config.toml
encoder_arch = "efficientnet"
model = "contrastive image-text model"
dataset = "photos with spoken descriptions (Open Images, Localized Narratives)"
train_examples = 101725
image_size = 48
crop_scale_min = 1
horizontal_flip = true
translate = 0.12
rotation_deg = 5
tokenizer = "word"
vocab_size = 4585
loss = "sigmoid"
embed_dim = 256
encoder_norm = "batchnorm"
encoder_activation = "silu"
encoder_channel_attention = "eca"
encoder_depths = [3, 3, 3]
encoder_kernel_size = 5
encoder_stem = "deep"
encoder_expansion = 3
encoder_widths = [40, 80, 160]
text_encoder_causal = false
text_encoder_width = 384
text_encoder_layers = 6
text_encoder_norm = "rmsnorm"
text_encoder_norm_position = "pre"
text_encoder_activation = "gelu"
text_encoder_mlp_ratio = 3
text_encoder_head_dim = 64
text_encoder_fused_qkv = false
text_encoder_bias = "all"
text_encoder_qk_norm = true
text_encoder_layer_scale_init = 1.0
text_encoder_parallel_block = false
text_encoder_inner_norm = false
text_encoder_drop_path = 0.05
text_encoder_positions = "learned"
init = "torch_default"
residual_init = "zero_last"
optimizer = "soap"
beta2 = 0.999
learning_rate = 0.0011
beta1 = 0.9
shampoo_beta = 0.95
eps = 1e-08
precondition_frequency = 16
max_precond_dim = 1024
one_sided = false
adamw_lr_other_params = 0.0021
max_grad_norm = 1.0
ema_decay = 0.99
max_steps = 10000
batch_size = 128
epochs = 12.6
lr_schedule = "wsd"
decay_fraction = 0.3
final_lr_fraction = 0.01
warmup_steps = 200
weight_decay = 0.2
adamw_weight_decay_other_params = 0.01
Rows from block 3 of the image encoder of a small contrastive image-text model, named by matrix and row number. Rows with one number belong to one channel. Each number is 500 + 25 x the weight over its row's rms, rounded and kept within 0 to 999. All counts start at 0. Numbers have three digits each.
After each channel's rows are labels from the 100 images, of 14976, where the channel reaches its highest value: "responds to" is what is common among them. Only what is clearly more common there than usual is listed. The data: photos with spoken descriptions (Open Images, Localized Narratives). In brackets: how many of the 100.
# convs0: expand pointwise conv (encoder.blocks.3.convs.0.weight, 120x40x1x1), inputs 0-39
# convs1: depthwise 5x5 conv, stride 2 (encoder.blocks.3.convs.1.weight, 120x1x5x5, trained with AdamW), a 5x5 kernel
# convs2: project pointwise conv (encoder.blocks.3.convs.2.weight, 80x120x1x1, transposed), outputs 0-79

convs0.75:535542493505457480514505484492544521473470484465532514457503490514489498498488448542525501475513540498502535488531503492
convs1.75:492520522490487486536503468468520493463481488530509472522531494468505543549
convs2.75:461494521508535500521522509528513472529478484517520528489510548492519500528497467442489510484460517493497553489527511540491458463511476476534526516531487536562514533483526517510523518511502538524478476512463506483506484463488513507522478476
responds to: text has "lights" (28)

convs0.100:512490518496492502527515523542530495480518465514470525502466488450461452545518504505487524498494449524510463478483510502
convs1.100:504502521523507509505493483495498507474433461494470462461466491465467494507
convs2.100:528533524504463485516492558516504498526467510513495438472543514514507482532484507493505508476518490454520515473515539499533499516507479498514516492488543488544468475536519510437509487531512494459516505494486530497505490486508475455454521468
responds to: text has "sky" (56)

convs0.76:508539493502440512486485525481493469495485495442511451488510546513518529451486498478502536497479506489524480467493492485
convs1.76:490495489499512491491530538510495530569552506500534547525506497505493485497
convs2.76:482550466522508484467526491506506518516524490511519489526474504512493536458472476495497521493510485484498513469514465454521478519562543498499502544560476520514472530521520465537493531505500474472504482438492500493511491531496458521476497493
responds to: text has "holding" (37); text has "man" (35)

convs0.15:545509478485496481536468490499550570501513485478520494464491469482461500513487525528478486488532521488475488462509503514
convs1.15:489504539547507504525548527506516527520536516495502494503488482466460459488
convs2.15:492492462482490505523533465530439500468519478514548477503492485515517522532495449465522555509549471482490507504434492503471485501516494511490537510526523507542456497486499490531534507525518479469496517505498494506505500511466538471502477479
responds to: text has "lights" (32)

convs0.4:512467512470457530468492513461515509530468492501487497484510481509456517488455444516514498515480542497469468470520487488
convs1.4:493471494524514497462475506515505493430472500522534500461473508529527481498
convs2.4:521473501520500493517540504455499538486490491461492508485502478494510472528526496481500532474526512476536509475458462501434523521466517498482512502469517521495491515538539513508510485511487512499521524518477511447527462479481540538517513430
responds to: text has "wall" (44); text has "wearing" (32)

convs0.42:495517494460514493490462498554523479472513477526504528474517547505477501506493482504541516504446505514539507474548490480
convs1.42:503491483480481488476452455479491464444461478498480466474492500494495488499
convs2.42:575506500462470502460543511538514532506462488529472534496481483503500508527507531525465540487517489498480549504523549480499505511500491509465447475533492534522505482507517512496492515522474487448479486525534508476515495462501511513477480507
responds to: text has "sky" (76)

convs0.14:515500507553466493558496509487511492506468520481509506486509509510553537496490473511528475477474565519519510500541498505
convs1.14:475485484499511473478507526517468463522544525471470519540542480486507522513
convs2.14:486529474540524458499483531511499485530502472530511544528470546485521471447497472501517521492490538530525524464503527482522494488492534487529495487482486481509535518499560531515497492476490518512485477494504480484566478520510517476539469528
responds to: text has "holding" (36); text has "man" (30)

convs0.94:473490473514479483482504547502462488518500461449532517525481469491522485520509472486475489474446491551487520485497523503
convs1.94:496498506536502513489538529462490494545477472499521533449497492545487480506
convs2.94:516493464489469522493506466495506499552440502474489481503475510501482495503509523486519512531566508519524442521509483501509521506514499578460462512488514517481529548513516532488514466488481485481509496506556516495498513477500503463504532512
responds to: text has "wall" (43); text has "holding" (40)

convs0.13:504477495500512464485494549511494495482507488471468456490485511475484445522490544522492520483509509519478566483475476468
convs1.13:501495507510503500497518480493499524423511525491468528536467508508510448511
convs2.13:470469472506509468442460518500497543520494492509496492475492459489495506529491509546490507530505511493509484493456467495438455486458529509500502548520483503530491495537528505524454494480488462477467515481544524514507490473494479526507496461
responds to: text has "grass" (25)

convs0.81:505500522469539469502535489503451510520477490508484462493485489511494525440487515531509470486487467463502500470526519550
convs1.81:502495486492502501484469476490493475451449482510484447454477505497472475487
convs2.81:503469510495473535498502538504448527476515461539512508529466495461491464470466529506519486493472508494504521485448524517498511496492487506533477550510516484523488464487516467548525500483465511492474475488488485510504536525462552465509476533
responds to: text has "color" (31)

convs0.20:493496466420545495487487492495470476488550494463511492511502487468512476449535459505485479500498496495486519488495512488
convs1.20:499496501496495489505518514510498521556553518499524559553512493503526518504
convs2.20:487510509440482468522495491524541511487463494495506512483519491542491511480500490518487514481489519516503487510479547496509493473508515479528455512498483494479535474543522501548485457489489513509495532544498481528595510503500462522467532520
responds to: text has "sky" (59); text has "trees" (56); text has "buildings" (31)

convs0.38:496505494485477469533495505487604527506547505487494490478506489498494499478502482513503466510501520502473535497512502547
convs1.38:503497481492505493495512530515495519560557514505533558536512507510516511498
convs2.38:477516481458515489504477479514472510537510497515486491509478496517510450500477467452494509513423580473501528495521486488510524474487489493461495510523509479530486512470470514493455452492521490494471487521474488455470498516510489497496526464
responds to: text has "lights" (26)

convs0.116:496472464501509572487471511509515514516518487459530504483546501547474504489502482508551513521495480477504520488492494544
convs1.116:490502508486488490530538512502518543547539512503535553537511498512523517503
convs2.116:521544496529529498493520529503526494459482470472473485464523453488492503479434517545492490494527493497494517530505503472541506519479533500492498515508507521499509523525510509454487515471456499495511468496545468483499534559491474453470524489
responds to: text has "holding" (39); text has "man" (30)

convs0.77:496451531481533547495459513461493513470510523487501473496495486538499556496535450491532499501535510522493499517487505505
convs1.77:493486462498504485481467457483485500473478466497495462456478502487467454486
convs2.77:462516447513537506503485540475503479481493523527496508509471473493505511545450485496530501524461493479499450488522526510453508527491536499542502479472502489498496539483483504465535459480522489469451509486474488512500543445509504515494480515
responds to: text has "wall" (44)

convs0.58:498460456465450523495504481471524472540475481497493484460495501504537467472467478505502496507514522490524455459503501487
convs1.58:500506508507508492516526532517497508554558526496519545549522501508518520497
convs2.58:466539515513474521473521542483524518481543478496511501502519522535450490506522532436480526531494510522481540473476512483454519524516488489502460488506527510507489503544501484506498447514464493537469517471515506488498451515489465482499468515
responds to: text has "holding" (38); text has "wearing" (34); text has "two" (32); text has "woman" (30)

convs0.19:479472522516477512529492484527513484471473501531500505484495514497537473486484521488469460491501493471471526444469492569
convs1.19:499492511506502476485512525511469495543563518469494535542519466489529508500
convs2.19:523519492470518478506470518460511522530509477482465502491484485475505506481515504493495501458483484514460465489496486515450545533534504508490520464482487458461440508519494559545463496506520513526491526499536502485512534522520500502457464524
responds to: text has "sky" (49)

convs0.36:457488466514444538488483520492457507507506509465521552530506536497513489505504487471504511488476530510507513489479444479
convs1.36:490499498493492497516517514510495528558549525500526549556523492502519514499
convs2.36:515516497477492459496512505471487473477518490494529509550462498486508509496490502543492540509527493459478511520471473522483522524505520484478478506514482456526479432490515561516471440496494508532519529528503526494531526483484526492444517500
responds to: text has "holding" (37); text has "man" (35)

convs0.26:511505466499461506502461525491475420506453533477519515486524506505496503496505470512502511536493523480531474490469467483
convs1.26:484504516508501482468533536528485448505537525496454465510509505499465478486
convs2.26:530525522474534523478491532498500492518470500476508508523435506497510503506504488474465476511539551493548484476472465495465520545542541497479528523502511502495522512476512502523491523515509483430520553461474516495506513491510473505508525475
responds to: text has "standing" (49); text has "holding" (46); text has "man" (33); text has "wearing" (31)

convs0.115:527457489472462483504514490486482472506476496452549546496512479498535512482513489520487519485451543486543487496500522501
convs1.115:512509524525489509545555532462498540541510473496500503466479506484485486503
convs2.115:512498477497502485513481479554501421552526456505487499495491522508499537488498511479504497525517549518574454480482476447488529512508485502469557519490486503468503516516508511522491499499507528505529513489517463511490490501511471473530504504
responds to: text has "holding" (38); text has "two" (30); text has "table" (30)

convs0.6:514428503480485488484444527492492459512529475493513543499494471543480496478510468506523499525505525503483497539482513480
convs1.6:512468485527511505511432519515497528454489518495513501452513489499522463500
convs2.6:498504469487478555469468536517504530543495532467477500510506511532482487498535475468502513544507518507533493505396458479496535512507481529496498522483480494470522511494525516495507496494505515501523512534501482502510523500521544448508511481
responds to: text has "sitting" (34)