A small contrastive image-text model, trained from scratch.
Model: 11.6M parameters, 48-pixel images, encoder norm batchnorm, encoder activation silu, encoder depths [3, 3, 3], encoder widths [40, 80, 160], text encoder width 384, text encoder layers 6, text encoder norm rmsnorm, text encoder activation gelu.
Data: trained on photos with spoken descriptions (Open Images, Localized Narratives), 101725 training examples, 12.6 epochs.
Rows from block 4 of the image encoder of a small contrastive image-text model, named by matrix and row number. Rows with one number belong to one channel. Each number is 128 + 24 x the weight over its row's rms, rounded and kept within 0 to 255. All counts start at 0. Numbers have three digits each.
After each channel's rows are labels from the 100 images, of 14976, where the channel reaches its highest value: "strongest on" is what is common among them; "patch colour" is the nearest of a few named colours to the mean colour under the peak. Only what is clearly more common there than usual is listed. The data: photos with spoken descriptions (Open Images, Localized Narratives).
# convs0: expand pointwise conv (encoder.blocks.4.convs.0.weight, 240x80x1x1), inputs 0-79
# convs1: depthwise 5x5 conv (encoder.blocks.4.convs.1.weight, 240x1x5x5, trained with AdamW), a 5x5 kernel
# convs2: project pointwise conv (encoder.blocks.4.convs.2.weight, 80x240x1x1, transposed), outputs 0-79

convs0.183:139126142129093115133149161135155147115161154138116121135123113151138134106142096143074133146081145119134080144139117100148116183112138176150128088132151116086149138122095117114132158161171105147118128125118111166134129172169133099094109166
convs1.183:119130146118133122109128112142123158183147133152174176182142137113114135136
convs2.183:119111095124181126122151121127135133157156112112147135173127128129077093149121133049152155103140099160144134112127113136105119106163140138153114101155079134147137108097126076150114172146096167135124139121139134102151120130129124147162143106
strongest on: text has "sky"; text has "buildings"
patch colour: grey

convs0.85:144127124140103151120142145129107088115134124159130119086150135180102141138145076122155145159162138125155138154087074094127135148130085141153168131122107120147116151108099157130099136136139175170138141103167100117090101137123090105119117127
convs1.85:139106105108127136123100111140146109073088118144138112122160144165160163153
convs2.85:086113106123152150115165144105102160137144122132173131149148138124180134175132140150137143142157140126115121175097131153143103172152124140106170123139105107103103114134102148140111092128128119147106148090136132123061121157133154109096082144
strongest on: text has "people"; text has "standing"; text has "wall"; text has "table"
patch colour: white; pink

convs0.156:124133163137077115158127112145143161124130118139128124079136167122156132155137173161164141114119169114149113119137150103113104132141127118122202117118144152095176106151169114135154170142087147119144160113137155134149133131093134094123151121
convs1.156:090076124083114089091138115081132150159137115117127131137112119112141132126
convs2.156:127134086117101156157076137114144108071131159063137172157115125114134137125179122126134131109100138147136126130138153117139097134156127095114141167134099128134137135166123142130116112100121170130118147092179127175097120175115126137148142129
strongest on: text has "trees"
patch colour: brown

convs0.160:128134132136119129156081155165152145101073163117158105094090175130143132133149126145124097175133098097153125133139114160135132123144129090095146138135133165107163146124114130142154122129159123142131141112148108136150148099087150076133159180
convs1.160:129124104127120114110088104112102092074092109112103082106110116126113119123
convs2.160:127118150147083102107146133084151117122097116093110108125150107132132096109126099091173093083127148136103109116122148127104132127169138116091132091113175139099146098133112165140112163165079103113139129114161143109156144121104149128169126106
strongest on: text has "sky"; text has "trees"
patch colour: cyan; blue

convs0.126:150159169114136145113119166099108171143126133171110139122125130118163127109148125077099109157102148123118170136097147117097136129176153138092108116147160132148137112106141135143094139183160121120137124119096131145083104107165081122097111123
convs1.126:112105119099118122099114116146117081077101137116103084135137113105087131124
convs2.126:141130125126106130104067141116120121116129129080150136124150076108152115167108140142141106156159076087127144103111128147123102130161153162093116107110121164107087098139122124113142130126129109117118145131141152101145101147129086100074177148
strongest on: text has "man"
patch colour: black

convs0.18:146142087112133099154149109126060142075108138106086134125136135179126144109141150142139122134139155122129135131148110114131094098122122148139127172125125146110148129170147103097117100130087146075124145157148167097113074119102108151137122108
convs1.18:125133134124104104139168081090124152177148092108119123125125120094090119127
convs2.18:143078120156165164114151165173127158115117137144129162165151147143100151154129130149130155137163149168146116163119115157147120170118131102116157113141138101110103104078125141137156144107150148093127086154143129135090121107140095117169152130
strongest on: text has "trees"
patch colour: brown

convs0.229:152146124146148143118159139130122165109131121158081119146152111115118102099127167122099147130184126115107141148128171137137176168158143141146091132183129136159129126146150169136116126126106137066136084157127133146152158109146124110098138163
convs1.229:118121107116121120148139128123111154173179125098143190164109132131140118106
convs2.229:138175118127145145131133115159115149144169121089103100119140107103118106121110109109142184125129110111143153103087107145158111156110161133123171132125151189152121151134121178139104145128133125177140114107105133069105091121097130114134109147
strongest on: text has "holding"; text has "person"
patch colour: pink

convs0.157:145165152154115162129125139099147179124178177102144143122146120141128097141093180107129130148090107146161145091138105104137095150123131148149139130096150157120139157187150112131139130110100137133154115119136125134084115154081095113130138125
convs1.157:112163173139111121145189127108114127156123130112160140142145129169160139142
convs2.157:108125128162120156135156084110157105087114146102101141086099144157084155144105133137133125113137154077094149126142108140168131119159202128125126115146130122159120122125163118148147109161109131100113143116097126093145122081152137156144120102
strongest on: text has "woman"
patch colour: pink

convs0.184:131130157116130135166132207084114151075101111119099140093116123134166117115089146121109076118147108122123100138139134092142110105145158166160129150122141116171101160133085142133135143111086112151131106129130101142099147130112107133141109118
convs1.184:144119080113127111098133135123100112173148083110130165139101096137143106106
convs2.184:147112136131118136108058099150108110124139141115144124131149108103112134073134150169099145125130100156160127101114141170150102132131113140103151145170118134131176154092102122159135154095128107117076112115085155100149126110090118146095137135
strongest on: text has "wearing"; text has "woman"
patch colour: pink

convs0.138:116116153100141152188126138120138160160138106088066110134136152135141135116143138126128147169098124077124149128159168130123137138114112152157118111102101123119138128114129095155093090128089157109132102086110160121081109132123111123093095159
convs1.138:128136143141120123140168142122132167196172131122146169154118109122129121106
convs2.138:139097127180124116136087124108156118107094122084160148129140108152143111150149108156160156138121119093130128087154104088145138166122072165160131132131140127155152143111168135155120161165090151116129111158106127111119162123094131139121159152
strongest on: text has "sky"; text has "trees"; text has "clouds"; text has "buildings"
patch colour: white; pink

convs0.122:136119154111143090140139092126129111167131144135122096114157187146117166096112127114108166115131091163094114130191138121149111160136121123150138150142106129187121114129134130137114173132163124188122118119137142165123120162173141147123142109
convs1.122:115100119130123116103095110102112086086094110128105079093108109128129116113
convs2.122:090121150092142148108185099095111140106131133143149118122120162142149148161153085114143127153155150126153123122112104116161144085168128143099165134081093117106150114147128137141162099093114162143094134144153083132112107159138162114122142141
strongest on: text has "sky"
patch colour: white

convs0.226:070126082104131115120138101111138102112174135139122132145126155134140103143114119128121155162125128132163100144151108145130083123129164162068134125118103082140111140162152149128165114128147097082115097132153152159135087106127086112142129163
convs1.226:120127077099116130103084094132127111098126116106109086127109126128083104123
convs2.226:105112174102097084155141081114148158139128122141134110140100159170082167088124170125111162116114148132114125108151117117119135122102131089122115119109126103145182125102104141111129117142116179121136079118068112127125124126141130132150151156
strongest on: text has "sky"; text has "trees"; text has "buildings"; text has "water"
patch colour: cyan

convs0.49:146158142133131143157146150078175099146127144130083124126133147089099138130132104130085124101102088138131122065147100130119167111109089126130088150081126153137097117159134159110127158139144147115115098136145131094150162151163107144123120115
convs1.49:116144139124119130138175136120131179204128131144152150130140149140107116112
convs2.49:117127075123163158133102089165167100171129117126092141117101166140152142137095105136152121142115131111121087165139115111144155120081136110125133150145146142137151114111132121145157139111091109092147127182130075102133113118119115126174095105
strongest on: text has "sky"; text has "trees"; text has "buildings"
patch colour: cyan